python train.py --encoder_arch="vit" --model="segmentation model" --dataset="Sentinel-2 satellite tiles (TerraMesh)" --train_examples=72500 --image_size=64 --crop_scale_min=1 --horizontal_flip=true --num_classes=10 --encoder_norm="layernorm_no_bias" --encoder_norm_position="pre" --encoder_activation="gelu" --encoder_mlp_ratio=6 --encoder_head_dim=64 --encoder_fused_qkv=false --encoder_bias="all" --encoder_qk_norm=false --encoder_parallel_block=false --encoder_inner_norm=false --encoder_patch_size=[8, 8] --encoder_conv_stem=true --encoder_layers=6 --encoder_width=384 --encoder_positions="learned" --decoder_norm="batchnorm" --decoder_activation="silu" --decoder_widths=[64, 64, 128, 256] --decoder_blocks_per_level=2 --decoder_block="basic" --decoder_dropout=0.05 --decoder_attention=true --decoder_upsampling="transposed_conv" --init="trunc_normal_002" --residual_init="none" --optimizer="soap" --beta2=0.999 --lr=0.002 --beta1=0.9 --shampoo_beta=0.999 --eps=1e-08 --precondition_frequency=20 --max_precond_dim=1536 --one_sided=false --adamw_lr_other_params=0.0014 --ema_decay=0.99 --steps=15300 --batch_size=128 --epochs=27.0 --lr_schedule="wsd" --decay_fraction=0.4 --final_lr_fraction=0.05 --warmup_steps=300 --weight_decay=0.06 --adamw_weight_decay_other_params=0.01
Rows from block 5 of the encoder, named by matrix and row number. Rows with one number belong to one neuron. Each number is 50 + 12 x the weight over the matrix's rms, rounded and kept within 0 to 99. All counts start at 0.
# fc1: MLP up (encoder.blocks.5.mlp.fc1.weight, 2304x384), inputs 128-255
# fc2: MLP down (encoder.blocks.5.mlp.fc2.weight, 384x2304, transposed), outputs 128-255
fc1.2224:48 51 38 53 26 57 54 47 61 66 51 35 52 31 52 39 58 66 43 63 37 45 36 53 32 54 38 51 51 34 55 47 57 49 45 57 68 61 63 47 65 65 37 48 49 52 55 60 58 44 45 30 38 41 52 32 59 45 42 25 44 71 46 63 63 53 48 65 53 57 44 48 50 47 59 53 47 59 60 45 51 57 44 56 49 51 43 42 47 57 77 61 49 49 58 57 58 43 73 49 56 47 57 57 63 43 39 49 37 48 62 33 58 54 37 49 38 47 30 47 47 38 43 51 54 42 42 55
fc1.2225:57 53 49 52 45 43 37 39 52 18 48 38 53 54 57 33 46 41 51 65 60 65 41 36 54 34 47 44 62 59 45 45 57 57 44 41 52 65 45 61 41 48 45 51 33 58 34 61 70 43 44 42 58 38 57 44 61 36 56 47 64 51 50 61 55 56 71 62 33 56 23 31 48 51 66 56 49 48 59 45 42 35 53 45 48 43 48 46 43 46 53 58 51 48 62 54 71 54 45 44 61 29 49 60 49 51 36 58 56 57 59 46 43 51 49 35 47 38 34 63 42 61 33 70 56 53 37 39
fc1.2226:45 67 40 60 57 84 54 42 62 50 52 39 47 53 56 37 52 51 22 51 59 67 46 26 29 54 49 54 54 38 24 36 64 48 65 30 70 44 49 61 80 34 61 36 62 32 60 52 41 62 38 45 69 36 68 53 54 53 61 52 46 66 60 52 70 37 37 52 51 32 55 41 63 50 45 55 54 52 39 43 46 67 47 30 54 80 54 50 43 65 34 46 70 45 72 71 25 35 24 39 56 99 43 44 54 73 23 33 49 25 51 03 61 42 43 77 56 69 41 28 40 55 58 45 43 34 51 57
fc1.2227:71 67 66 70 46 27 69 60 58 45 59 30 75 25 25 43 46 48 61 29 72 12 70 69 45 35 62 45 35 34 55 64 45 33 72 58 61 41 71 45 23 54 32 63 51 66 24 65 46 29 27 57 51 35 54 25 28 43 45 89 66 63 60 83 65 46 62 60 54 53 62 69 41 24 44 61 58 72 30 65 40 25 59 31 59 59 42 20 60 51 55 67 43 47 49 83 56 44 67 42 43 26 05 42 61 10 65 26 56 52 49 65 50 63 64 41 35 70 41 34 60 60 38 34 53 30 90 53
fc1.2228:60 41 58 51 47 40 44 50 49 40 43 46 66 40 36 43 39 39 66 50 54 48 59 45 45 40 62 47 42 44 51 50 51 56 53 44 49 59 54 64 34 46 32 60 36 56 41 68 57 45 28 45 56 44 64 24 42 42 49 59 60 48 40 63 63 41 59 63 41 54 43 48 52 33 60 64 50 50 41 48 46 41 58 34 50 47 49 36 43 43 48 59 40 35 66 62 63 41 62 54 65 23 39 47 60 40 54 43 40 52 59 40 51 62 53 43 50 48 37 63 52 64 22 61 52 47 61 37
fc1.2229:48 52 50 50 43 41 60 72 48 51 59 34 54 36 29 56 55 62 57 47 49 39 47 62 46 58 46 43 43 54 64 58 53 36 65 51 64 50 51 61 44 59 29 63 42 67 46 64 51 37 30 33 42 48 73 47 48 38 45 68 51 52 44 69 63 43 64 46 39 60 45 46 57 34 46 51 51 54 35 38 45 50 44 42 52 57 36 47 45 55 49 51 60 59 47 69 55 40 57 63 49 31 37 62 54 45 55 44 30 59 49 55 39 63 49 39 43 59 51 45 54 37 42 61 62 36 60 63
fc1.2230:54 40 44 55 45 40 48 44 53 18 42 49 41 53 24 42 31 46 47 52 43 57 51 54 39 28 55 45 52 53 40 36 58 61 48 51 36 48 59 61 47 39 39 53 44 49 35 46 41 44 51 63 57 35 72 47 66 45 54 52 49 42 48 58 48 49 47 66 46 50 46 48 57 46 52 38 58 36 41 33 42 53 46 39 45 40 50 50 34 44 34 59 47 66 55 41 66 45 65 55 56 23 34 54 34 36 39 73 57 46 53 49 58 48 42 55 58 42 36 45 46 55 22 69 64 57 53 41
fc1.2231:50 54 39 55 29 55 47 49 48 74 44 91 51 54 59 66 46 45 68 56 51 61 55 51 78 50 47 60 39 51 73 41 52 52 34 49 30 31 73 64 17 71 62 82 68 63 49 47 43 42 40 48 76 57 37 42 50 44 58 37 57 55 43 43 58 42 51 71 70 62 30 36 90 58 50 47 37 54 35 44 66 35 31 38 45 50 52 62 26 77 87 22 48 56 40 53 41 36 32 49 13 51 66 55 49 63 59 47 57 25 36 65 35 44 40 32 54 60 42 41 47 45 35 52 47 46 55 53
fc1.2232:59 29 35 41 52 52 49 47 58 55 39 53 59 38 27 52 39 52 56 58 53 44 50 45 32 46 66 51 46 55 56 47 48 42 44 63 48 50 45 55 39 60 42 65 42 48 23 70 56 43 33 33 45 52 53 40 47 36 37 62 52 50 51 50 49 63 46 57 43 51 34 50 53 31 56 54 66 45 46 51 61 49 60 36 65 55 42 52 25 45 50 54 63 41 60 54 66 40 77 70 55 23 46 58 44 68 39 53 41 52 58 47 43 55 46 53 49 59 42 62 39 51 47 54 60 60 46 45
fc1.2233:56 44 59 34 49 64 49 59 52 50 54 15 44 49 40 54 43 64 56 47 59 50 59 51 33 29 56 74 36 55 77 50 47 36 72 39 46 40 44 68 55 47 34 61 23 34 57 59 42 27 34 41 24 46 64 58 58 55 33 53 29 18 43 35 53 39 35 57 61 57 51 38 50 42 62 54 70 53 34 51 47 40 66 53 64 50 51 28 58 51 60 57 55 64 72 50 48 44 50 34 47 45 62 58 41 54 44 57 44 45 56 32 48 59 33 41 49 61 45 50 18 54 48 67 63 59 55 43
fc1.2234:53 52 42 44 37 62 46 59 51 48 48 40 67 41 40 54 39 53 51 59 39 49 42 51 31 61 55 45 58 61 53 44 60 53 57 57 54 45 61 63 56 59 48 44 49 44 48 55 55 52 51 31 36 58 51 51 46 44 42 59 59 53 41 59 51 33 48 39 42 42 34 52 45 41 47 34 52 53 45 37 46 54 51 40 65 40 58 59 37 65 61 46 72 58 40 60 53 55 63 57 47 35 64 66 55 58 33 50 37 54 57 52 46 60 52 47 51 51 42 52 49 39 44 47 64 45 53 52
fc1.2235:45 58 54 58 16 64 42 24 33 29 72 54 56 67 47 48 49 57 45 53 68 33 30 44 63 45 31 44 35 72 45 58 47 45 64 44 49 34 54 02 19 53 43 32 21 69 55 45 49 43 36 43 58 61 38 48 72 31 17 58 49 27 59 46 59 87 56 66 53 43 57 51 74 33 47 47 28 66 52 51 61 48 58 66 77 47 26 52 64 49 61 56 28 29 55 63 56 50 62 56 44 65 45 18 78 38 52 10 44 66 53 66 32 51 55 38 42 63 33 49 46 52 20 69 50 77 58 49
fc1.2236:57 52 53 57 48 51 47 52 66 47 49 44 54 44 42 55 59 49 53 47 51 47 52 45 35 47 49 40 51 53 52 48 58 54 52 51 58 50 58 63 50 62 48 44 45 49 46 55 46 47 46 30 52 51 54 40 47 40 51 55 61 55 42 64 63 38 67 53 39 49 39 45 49 34 49 49 51 48 47 39 44 43 46 37 51 41 56 49 49 54 51 48 56 54 47 64 56 51 62 55 51 29 39 54 53 54 39 42 47 62 52 56 46 51 55 44 51 46 36 50 47 40 31 61 58 49 52 47
fc1.2237:43 51 56 54 38 57 62 59 48 44 53 32 67 48 42 47 55 49 47 45 58 46 54 58 42 54 46 43 45 54 52 51 60 42 65 50 59 48 53 47 47 59 40 40 39 64 55 63 53 47 39 37 43 50 56 51 49 38 43 72 55 61 42 63 53 38 56 52 36 53 47 44 49 35 44 45 58 54 38 42 46 50 51 46 52 46 48 47 43 56 53 52 56 56 49 67 49 48 53 63 47 42 46 58 57 46 46 46 37 62 52 57 40 54 53 39 52 51 49 46 57 46 45 46 53 44 67 54
fc1.2238:61 35 59 44 53 50 43 46 46 35 50 32 61 47 41 38 43 37 58 56 50 45 52 46 56 29 65 51 53 45 50 45 59 60 52 49 46 57 52 65 42 45 40 65 46 51 40 65 50 38 30 48 51 38 56 39 52 34 50 52 56 38 58 61 48 50 66 69 46 48 31 41 49 42 62 65 50 48 40 47 49 48 56 37 57 47 44 42 46 45 58 66 55 46 56 60 53 44 63 49 71 34 47 55 53 47 47 46 57 54 55 39 53 46 34 38 41 42 34 62 46 61 18 58 54 50 47 39
fc1.2239:47 38 41 34 21 29 72 44 70 51 57 35 54 66 47 42 32 46 34 54 62 50 44 50 39 18 47 52 51 46 53 70 47 24 42 62 45 30 61 63 59 46 45 52 46 66 50 87 46 44 45 73 38 28 63 42 61 54 43 68 32 40 33 53 61 49 58 44 36 71 37 48 48 56 54 47 79 82 24 46 60 31 69 54 45 63 51 48 75 46 51 78 41 44 49 54 49 47 48 62 62 48 33 50 40 30 52 52 54 47 11 59 51 50 77 60 52 73 63 36 60 36 38 34 49 59 66 56
fc1.2240:57 47 54 34 39 41 35 42 53 36 53 47 36 59 52 43 37 30 43 57 48 55 53 51 37 23 52 55 51 60 47 42 57 46 36 47 64 68 32 55 49 57 30 66 26 49 45 56 49 43 55 47 38 34 76 32 65 45 48 44 59 34 52 63 39 48 48 63 36 55 46 32 58 38 59 56 59 44 43 42 43 41 53 35 42 35 45 44 44 39 52 47 54 51 53 50 66 66 48 44 68 42 43 60 36 62 55 57 47 55 49 50 45 38 39 37 35 37 47 58 45 54 27 55 61 66 28 49
fc1.2241:53 50 56 44 36 39 52 45 53 32 47 38 42 45 51 46 22 48 48 58 41 60 47 35 54 30 59 37 56 55 43 40 61 52 34 59 56 61 37 49 62 32 30 51 27 44 41 59 56 53 43 54 47 30 55 39 55 44 50 58 48 48 47 62 52 43 68 56 37 61 39 46 49 46 58 42 56 36 52 46 45 41 56 47 55 30 52 57 37 51 54 50 43 44 58 28 62 58 58 61 67 42 40 61 45 48 37 66 47 53 58 39 53 51 50 30 44 41 55 62 43 54 37 65 51 61 22 48
fc1.2242:53 62 72 58 34 54 42 52 51 36 59 21 60 48 54 49 30 54 65 67 47 57 50 47 31 31 54 56 57 56 49 47 71 40 48 37 45 54 45 43 68 43 53 53 48 30 34 52 38 38 42 26 31 21 31 42 26 64 53 48 58 36 59 56 38 46 33 70 38 44 43 52 41 34 47 48 41 52 40 31 56 44 44 36 59 52 51 37 34 55 64 44 47 57 37 53 47 56 65 41 46 47 54 59 45 51 47 52 36 67 65 39 66 55 37 58 32 64 36 45 46 36 58 55 51 46 52 33
fc1.2243:49 47 61 50 40 42 42 41 67 41 41 38 45 37 51 45 53 39 54 46 48 49 42 47 32 34 46 54 60 52 53 47 64 57 47 53 60 49 43 66 56 53 35 47 37 55 29 65 61 40 40 38 40 45 59 35 60 32 43 49 55 46 33 58 48 33 55 55 33 46 32 34 68 41 75 58 57 41 25 30 54 51 43 45 71 40 37 48 37 37 36 56 67 42 61 55 63 49 57 57 52 37 35 55 48 68 42 40 38 70 51 48 46 57 54 55 56 55 31 66 35 50 45 59 63 59 55 57
fc1.2244:49 58 52 60 55 56 62 70 51 55 47 47 70 44 35 54 42 65 55 40 46 26 45 55 41 59 49 33 45 59 68 52 66 40 74 52 61 40 69 57 36 62 49 56 45 64 55 62 54 50 37 31 52 52 64 45 37 50 54 69 56 56 40 71 70 18 69 39 47 51 47 49 55 45 40 31 33 49 33 43 45 43 50 47 52 51 44 55 54 66 69 49 58 52 31 73 51 48 58 53 36 41 51 48 64 33 39 35 42 40 41 47 52 57 56 36 48 50 39 50 52 37 29 51 66 43 69 53
fc1.2245:82 51 52 64 42 45 40 48 61 43 65 69 56 68 55 66 37 58 42 54 61 72 35 36 53 41 30 33 64 49 46 55 42 31 62 44 34 24 48 59 37 12 59 46 56 57 44 69 53 68 41 61 70 54 62 50 70 62 46 62 48 22 40 46 50 46 51 51 65 68 43 60 56 77 46 61 69 47 29 22 35 59 38 51 43 43 59 57 68 62 55 41 52 46 60 32 49 32 22 57 39 52 64 43 38 49 56 56 62 54 25 61 39 68 62 37 59 63 31 46 37 57 41 74 46 37 73 39
fc1.2246:40 38 71 46 43 38 51 56 65 55 58 45 39 57 43 74 43 41 66 40 28 47 56 36 64 59 46 51 43 49 50 25 21 57 48 45 46 54 54 67 39 47 51 64 54 55 55 53 70 35 27 66 57 45 62 48 39 57 64 56 30 48 58 39 49 54 73 34 36 64 59 49 54 56 65 44 58 43 51 41 64 30 60 37 50 42 58 53 55 58 41 34 45 63 48 55 26 64 57 38 36 75 89 60 56 37 47 55 49 42 16 49 63 37 43 44 49 41 74 41 55 49 56 64 33 67 45 49
fc1.2247:36 45 85 70 79 38 54 47 61 51 63 55 27 54 43 44 28 32 13 31 08 50 54 70 44 48 25 37 40 58 22 57 64 53 58 46 64 38 58 39 30 28 58 53 58 36 33 25 37 77 54 56 62 58 25 42 55 49 56 54 72 44 50 44 47 68 79 64 49 45 43 61 47 51 78 49 16 55 67 54 45 60 33 56 56 54 58 41 53 42 48 31 53 43 33 62 46 56 60 37 69 68 47 15 70 30 72 48 54 66 63 21 64 49 62 49 55 35 39 64 36 51 48 75 45 46 22 87
fc1.2248:75 74 24 77 73 56 43 74 56 88 56 25 41 33 23 41 41 43 51 73 34 43 36 71 39 57 52 99 39 77 48 40 48 24 83 45 68 54 61 80 09 78 33 67 00 58 83 90 79 73 36 19 33 72 68 84 56 70 53 65 35 41 29 72 66 51 40 80 76 59 54 30 52 37 48 29 41 76 33 44 59 44 57 62 51 67 53 80 62 67 44 47 84 56 45 47 68 66 40 35 39 12 83 44 96 33 47 14 29 58 36 23 53 49 30 64 42 41 37 60 17 39 43 50 68 66 66 80
fc1.2249:59 44 61 43 19 48 51 44 62 45 43 26 35 56 53 36 54 67 42 60 59 57 48 34 30 41 54 52 56 63 64 47 61 55 50 36 51 53 55 72 62 49 49 48 41 41 64 59 51 29 42 43 48 50 41 53 50 58 34 47 40 38 50 41 56 47 53 48 55 59 56 41 41 55 75 54 64 49 37 33 64 35 58 45 51 38 52 53 32 60 48 45 65 50 62 35 53 62 55 60 30 47 51 62 39 53 39 51 52 46 44 43 45 50 34 65 73 65 40 53 57 63 40 65 53 54 57 40
fc2.2224:41 54 50 47 44 50 47 50 44 52 44 54 53 48 57 48 61 51 41 50 57 56 52 49 50 52 52 56 45 55 49 56 47 54 53 52 48 50 43 43 56 53 47 60 59 57 46 47 51 49 56 52 54 51 47 56 48 52 54 50 57 49 49 54 40 50 53 43 08 47 56 48 48 57 54 46 59 56 54 46 54 54 58 53 49 59 53 49 50 50 51 43 51 54 53 51 54 51 52 41 50 48 54 45 55 51 46 52 49 42 51 61 45 39 43 50 51 42 52 47 58 46 52 50 48 46 52 59
fc2.2225:44 50 43 47 46 45 48 62 49 45 46 46 43 46 61 49 59 43 52 45 43 47 45 43 40 50 50 51 54 50 54 47 59 49 48 56 51 51 52 58 57 52 48 52 59 52 45 57 53 44 46 60 53 51 51 42 39 42 60 44 47 55 44 57 46 56 51 44 21 50 48 51 54 60 48 52 56 57 52 62 49 50 52 46 50 56 57 58 56 45 59 40 47 43 51 53 49 48 62 41 46 49 57 56 50 52 45 54 41 50 48 47 61 39 58 50 61 46 45 42 59 52 63 53 52 50 44 47
fc2.2226:35 44 53 52 56 48 44 52 43 44 46 46 50 51 52 36 56 43 40 45 52 40 48 46 57 55 60 62 43 56 59 54 50 58 56 62 58 67 47 43 48 66 53 47 57 57 58 65 52 44 42 50 65 58 41 65 41 42 49 48 48 47 38 49 32 58 42 51 03 45 57 41 52 63 49 45 66 52 52 45 62 63 56 58 65 59 54 54 42 55 48 45 72 53 57 37 42 45 51 44 56 50 62 51 65 44 51 50 58 45 53 63 42 52 54 44 56 42 50 45 53 44 51 61 53 48 54 54
fc2.2227:43 49 51 26 54 50 54 43 59 52 72 78 51 60 49 84 81 34 18 49 74 30 32 81 55 54 81 54 32 63 24 52 48 53 36 71 76 60 06 51 40 45 57 48 40 45 51 48 56 48 63 77 60 43 81 33 79 20 38 67 67 60 33 42 48 59 42 47 47 48 21 31 32 53 51 11 40 51 28 49 30 67 48 81 69 16 58 61 56 65 37 35 47 30 52 50 43 59 49 52 47 56 58 44 69 67 57 77 65 37 25 54 31 54 65 46 50 34 59 43 51 42 48 73 46 66 25 68
fc2.2228:44 52 40 34 52 52 45 56 47 46 45 54 48 47 51 51 75 44 42 53 58 43 38 55 40 55 56 49 52 51 55 44 54 51 41 54 59 55 41 55 54 50 48 53 39 56 51 48 54 46 49 63 46 45 65 46 44 32 59 55 51 44 50 48 44 53 39 51 25 56 45 53 47 55 47 47 55 56 47 55 45 58 57 54 54 42 55 48 54 42 52 37 49 51 54 40 43 50 48 48 57 45 61 53 62 53 53 57 59 47 49 52 45 52 53 51 55 44 54 45 58 47 60 54 47 54 47 59
fc2.2229:46 47 47 56 55 47 54 50 56 45 52 62 50 54 56 58 45 40 49 43 57 41 60 67 57 46 47 46 56 53 44 43 45 59 55 52 51 47 34 52 38 37 52 56 41 50 39 43 47 58 48 63 62 40 67 46 65 39 47 58 43 50 34 49 44 73 53 40 47 52 39 50 40 45 54 44 57 43 34 48 36 59 55 59 50 43 59 42 58 51 49 45 29 39 43 54 50 52 44 50 61 55 58 56 55 55 60 57 73 41 36 36 51 54 57 44 61 42 43 52 59 55 47 58 48 57 29 57
fc2.2230:54 43 40 50 54 56 40 56 49 43 43 50 49 44 51 52 57 53 40 53 48 56 49 47 44 50 44 48 55 52 47 41 49 41 51 54 44 54 49 45 55 52 43 51 50 58 38 41 57 50 43 56 54 54 48 46 60 38 52 51 43 57 52 52 42 53 51 42 30 54 49 49 53 55 53 44 47 42 55 56 52 51 56 62 50 57 57 46 54 52 50 45 42 56 56 52 46 43 67 42 46 54 56 51 49 44 41 55 41 47 51 51 51 43 44 51 55 49 38 47 60 51 63 53 49 55 59 58
fc2.2231:37 45 47 46 54 46 57 48 38 54 40 50 43 50 62 60 51 45 42 50 56 49 46 42 50 54 54 46 41 58 46 54 51 58 53 49 50 59 50 40 60 56 46 47 54 61 42 51 52 48 50 46 56 45 41 54 48 60 47 44 53 57 54 48 39 50 60 44 06 53 49 50 54 66 47 51 64 50 47 51 49 48 51 48 52 55 61 44 52 52 52 48 48 56 54 53 50 50 54 37 54 46 54 53 58 46 44 45 59 45 54 48 51 45 43 52 52 40 48 48 58 51 51 48 36 36 56 51
fc2.2232:54 56 48 41 50 46 38 54 47 46 40 45 45 53 42 48 61 52 58 47 53 44 52 56 45 54 43 39 49 41 51 47 49 44 41 52 53 50 36 45 39 53 46 51 55 46 53 44 47 59 53 53 64 41 57 47 53 42 42 52 45 45 44 58 43 59 44 46 31 49 44 54 48 50 55 58 49 60 52 53 32 54 48 46 53 46 57 46 57 33 49 40 41 54 51 51 51 56 49 48 62 48 49 53 58 50 57 54 58 54 38 38 56 46 55 43 50 38 65 51 60 46 48 50 42 58 41 52
fc2.2233:37 46 51 38 48 49 43 47 46 45 48 54 55 45 57 45 55 49 38 48 56 48 54 53 45 56 54 56 44 48 45 40 50 53 55 47 47 52 38 46 47 48 49 52 50 56 43 45 55 51 56 55 57 51 48 58 46 47 61 50 53 49 54 51 42 56 53 41 13 51 57 46 55 59 49 49 55 56 54 42 47 65 56 49 50 56 62 45 47 51 53 42 50 52 53 46 53 55 54 40 46 52 46 53 54 47 52 51 58 46 56 56 44 47 44 51 51 41 59 51 59 51 49 46 40 42 51 53
fc2.2234:50 41 47 63 51 53 48 50 56 49 39 45 34 46 53 45 49 47 58 48 47 43 58 60 47 41 30 46 56 46 51 46 49 50 40 40 43 42 47 46 41 51 51 61 49 46 36 54 57 49 50 55 40 39 49 46 46 46 55 51 50 41 54 56 42 58 49 34 31 50 47 52 44 43 45 50 68 49 43 42 34 59 49 57 58 40 54 36 65 30 49 53 34 45 44 56 62 51 47 42 73 58 48 62 60 43 64 52 64 50 38 35 48 41 64 48 42 49 42 44 51 52 47 57 45 50 36 56
fc2.2235:42 47 48 53 52 34 52 56 40 58 50 45 45 55 57 61 53 61 49 47 66 58 58 58 44 49 53 56 48 59 37 58 48 53 48 43 50 64 53 51 41 54 52 67 61 59 51 47 63 56 59 50 53 47 52 60 61 53 48 37 59 43 47 55 23 45 51 50 08 55 48 37 50 61 49 40 60 40 52 33 51 40 49 57 51 59 61 48 60 43 58 55 63 60 56 57 51 47 50 38 59 37 56 59 59 47 51 51 58 37 54 35 48 46 58 49 52 42 58 56 52 49 62 57 52 30 69 58
fc2.2236:43 51 47 46 52 60 52 49 52 48 44 54 43 47 51 57 58 50 56 47 49 47 50 53 44 55 44 49 54 50 50 47 50 55 48 45 56 62 53 50 46 45 52 54 51 42 41 48 50 47 49 46 45 45 55 53 48 43 53 47 49 48 51 52 47 52 55 40 35 48 48 42 54 55 46 48 67 42 46 51 37 55 52 64 54 53 50 50 49 43 51 46 37 45 45 43 47 39 56 46 59 57 58 51 56 44 59 51 52 44 48 49 51 51 57 46 54 45 44 45 51 53 56 52 47 51 37 55
fc2.2237:48 42 46 56 52 63 46 43 54 55 47 54 42 52 57 53 54 49 53 47 50 42 54 61 57 39 46 46 47 51 42 52 50 47 38 48 48 47 45 46 39 39 53 62 50 51 36 58 50 46 47 54 41 40 53 47 60 43 51 50 54 49 45 55 48 55 53 38 32 55 45 40 42 52 47 40 60 39 45 45 40 65 48 60 53 44 48 44 56 41 57 48 41 44 45 42 56 50 59 54 66 53 49 52 56 50 59 50 73 44 38 47 51 50 59 46 50 50 45 51 50 50 45 59 46 53 33 61
fc2.2238:47 52 52 43 48 49 47 56 47 39 51 59 50 48 48 53 63 53 39 49 52 47 46 49 41 54 55 52 48 51 51 48 57 46 49 54 57 48 38 53 61 53 50 52 54 55 52 49 55 58 51 66 51 51 56 41 49 37 52 41 51 51 45 53 46 58 45 44 29 51 47 49 49 58 59 44 36 59 47 54 48 53 52 51 55 49 63 51 56 45 61 37 62 51 54 50 51 52 61 47 51 47 53 54 57 49 49 53 47 47 43 51 44 46 45 55 54 44 50 49 55 53 56 47 57 51 44 55
fc2.2239:38 55 52 51 52 48 47 47 49 44 45 66 49 46 60 53 53 46 34 51 48 55 45 47 47 52 53 53 52 49 48 38 57 48 52 56 46 55 42 43 68 43 42 52 53 61 44 49 44 51 48 53 55 52 45 54 53 49 56 51 53 60 46 52 44 49 52 44 12 58 46 52 46 61 44 42 54 48 57 47 49 59 66 50 42 56 53 45 51 57 46 48 59 54 54 53 46 53 41 38 49 50 49 55 66 56 45 43 58 43 50 62 36 51 56 58 55 45 54 50 56 53 58 41 45 42 57 54
fc2.2240:35 43 41 55 48 48 40 56 47 43 46 56 39 51 60 37 48 52 42 42 43 52 48 40 43 62 47 50 47 42 60 43 60 44 53 55 51 57 57 45 44 48 34 49 48 59 44 61 53 58 56 52 51 55 55 50 48 41 55 54 47 57 52 56 48 57 48 43 10 51 45 55 58 52 47 57 49 46 66 61 46 44 47 36 44 60 57 52 50 49 65 34 46 44 46 57 55 49 56 50 51 47 55 54 59 52 46 55 48 46 49 50 62 44 46 47 64 41 42 48 65 52 58 54 41 50 42 50
fc2.2241:46 53 34 47 47 54 51 58 50 44 44 45 32 56 61 40 51 43 48 42 48 47 40 48 43 57 51 62 53 46 55 46 58 49 53 59 49 61 54 56 52 49 46 53 46 57 40 48 50 41 45 51 47 54 50 47 44 40 54 58 44 56 55 53 44 49 46 43 07 45 49 50 49 52 46 63 68 53 57 44 54 50 51 41 52 66 59 42 56 36 50 43 55 38 58 55 47 52 53 56 58 45 57 66 45 49 49 50 51 49 49 50 60 51 49 56 58 47 52 42 59 45 65 53 41 49 49 60
fc2.2242:45 53 56 48 44 51 51 53 48 50 49 52 47 55 63 53 56 42 42 50 49 55 55 49 52 60 51 50 46 53 52 57 60 50 55 49 48 59 42 46 58 52 50 48 51 57 49 48 60 50 56 57 47 50 42 61 53 51 53 52 55 58 58 47 36 52 50 46 00 38 54 52 47 57 49 50 51 52 50 40 50 61 57 53 51 60 60 43 51 48 50 43 50 45 58 54 50 48 48 39 54 50 55 47 53 51 53 44 56 41 48 55 50 46 47 45 51 39 55 48 57 44 56 45 50 49 56 57
fc2.2243:42 48 44 59 53 60 46 60 31 48 51 48 54 55 54 47 42 49 56 53 53 55 37 43 41 52 40 56 56 39 54 50 59 50 53 51 53 63 48 50 51 42 52 50 51 51 41 46 66 61 46 61 45 49 55 45 48 45 59 45 45 63 51 53 43 57 48 46 21 51 45 49 53 48 52 51 54 45 52 49 32 50 56 49 48 59 54 42 53 50 62 38 40 53 49 43 65 49 48 46 53 49 55 49 62 42 58 43 63 43 43 55 48 46 70 53 60 48 47 47 63 52 59 46 56 49 40 51
fc2.2244:43 56 51 52 51 56 48 37 65 51 53 61 46 52 63 48 59 38 48 43 56 37 70 70 56 34 48 49 48 64 37 50 42 55 32 44 51 45 37 50 28 41 51 60 44 50 34 51 65 52 50 64 45 48 60 41 60 31 51 58 51 48 50 52 40 59 46 39 40 53 44 44 36 42 45 44 65 43 45 37 38 69 57 77 59 39 32 37 57 39 48 53 40 46 42 53 57 57 42 58 67 65 58 50 60 57 72 60 75 42 34 35 47 54 61 50 47 46 36 62 49 58 53 68 44 52 30 60
fc2.2245:41 58 42 49 52 49 43 53 49 52 44 50 51 48 52 58 56 47 43 51 49 46 56 50 47 53 50 54 48 58 46 47 47 53 57 54 48 56 43 46 50 51 57 60 47 56 45 48 51 49 54 52 53 52 52 48 47 51 49 53 57 50 58 51 39 55 50 47 02 54 55 48 51 61 48 47 62 48 52 47 56 57 52 50 51 53 65 52 54 53 46 44 58 52 56 54 53 48 50 48 51 52 53 51 58 49 48 49 48 43 50 53 53 46 50 50 62 44 48 45 64 52 53 50 49 56 56 54
fc2.2246:42 51 53 53 48 48 53 41 41 53 46 51 49 49 57 57 51 49 43 47 60 52 53 56 44 46 47 51 36 61 49 41 46 52 57 58 47 50 44 40 50 50 60 62 55 66 44 55 50 55 48 52 48 52 43 55 54 50 50 54 53 49 52 50 32 51 56 48 11 51 54 52 51 61 52 39 57 48 65 45 50 50 56 49 49 57 57 49 58 46 55 53 50 55 54 45 54 53 51 39 56 53 51 45 58 53 41 54 57 36 51 60 40 36 39 50 59 42 59 49 48 45 50 42 46 47 65 58
fc2.2247:51 53 52 73 43 53 42 42 49 67 42 45 55 46 72 62 56 34 63 47 54 62 75 32 37 60 55 58 47 35 37 50 47 43 53 46 36 31 50 37 54 50 49 53 42 37 44 33 24 51 67 49 45 58 57 50 61 58 56 38 58 52 52 41 43 53 53 27 19 47 48 54 61 50 41 42 58 50 52 50 49 42 67 28 64 54 49 66 70 57 49 49 42 58 51 48 59 54 57 58 44 45 43 52 56 58 58 49 59 35 45 43 52 50 65 43 62 35 49 45 71 37 39 53 65 34 63 39
fc2.2248:43 66 57 39 38 55 48 62 29 40 59 55 61 61 35 67 62 61 52 49 40 78 29 25 17 63 66 83 25 75 38 96 71 45 94 28 76 36 53 51 78 45 59 56 23 46 99 51 37 53 54 10 12 82 32 62 82 51 46 15 49 63 25 33 56 00 35 77 38 55 48 00 83 65 64 57 54 55 32 65 67 36 50 43 49 79 61 65 38 79 44 33 94 63 60 65 58 55 66 47 47 22 34 19 35 42 38 13 27 61 67 29 34 81 47 53 58 69 61 15 36 71 46 52 58 63 50 27
fc2.2249:41 53 50 49 50 49 48 53 46 48 44 53 48 51 53 50 57 48 44 51 54 43 58 46 48 54 46 56 48 54 52 47 49 45 52 52 47 60 47 45 54 50 49 55 52 51 42 49 54 46 55 58 56 52 41 50 43 49 54 47 59 55 54 57 42 55 50 45 06 46 59 47 50 71 53 45 51 52 55 46 51 51 61 51 49 51 55 51 49 57 58 43 48 57 50 47 52 48 49 43 55 53 51 51 55 48 54 52 54 42 53 57 52 45 45 44 54 42 46 44 58 44 55 48 53 45 54 52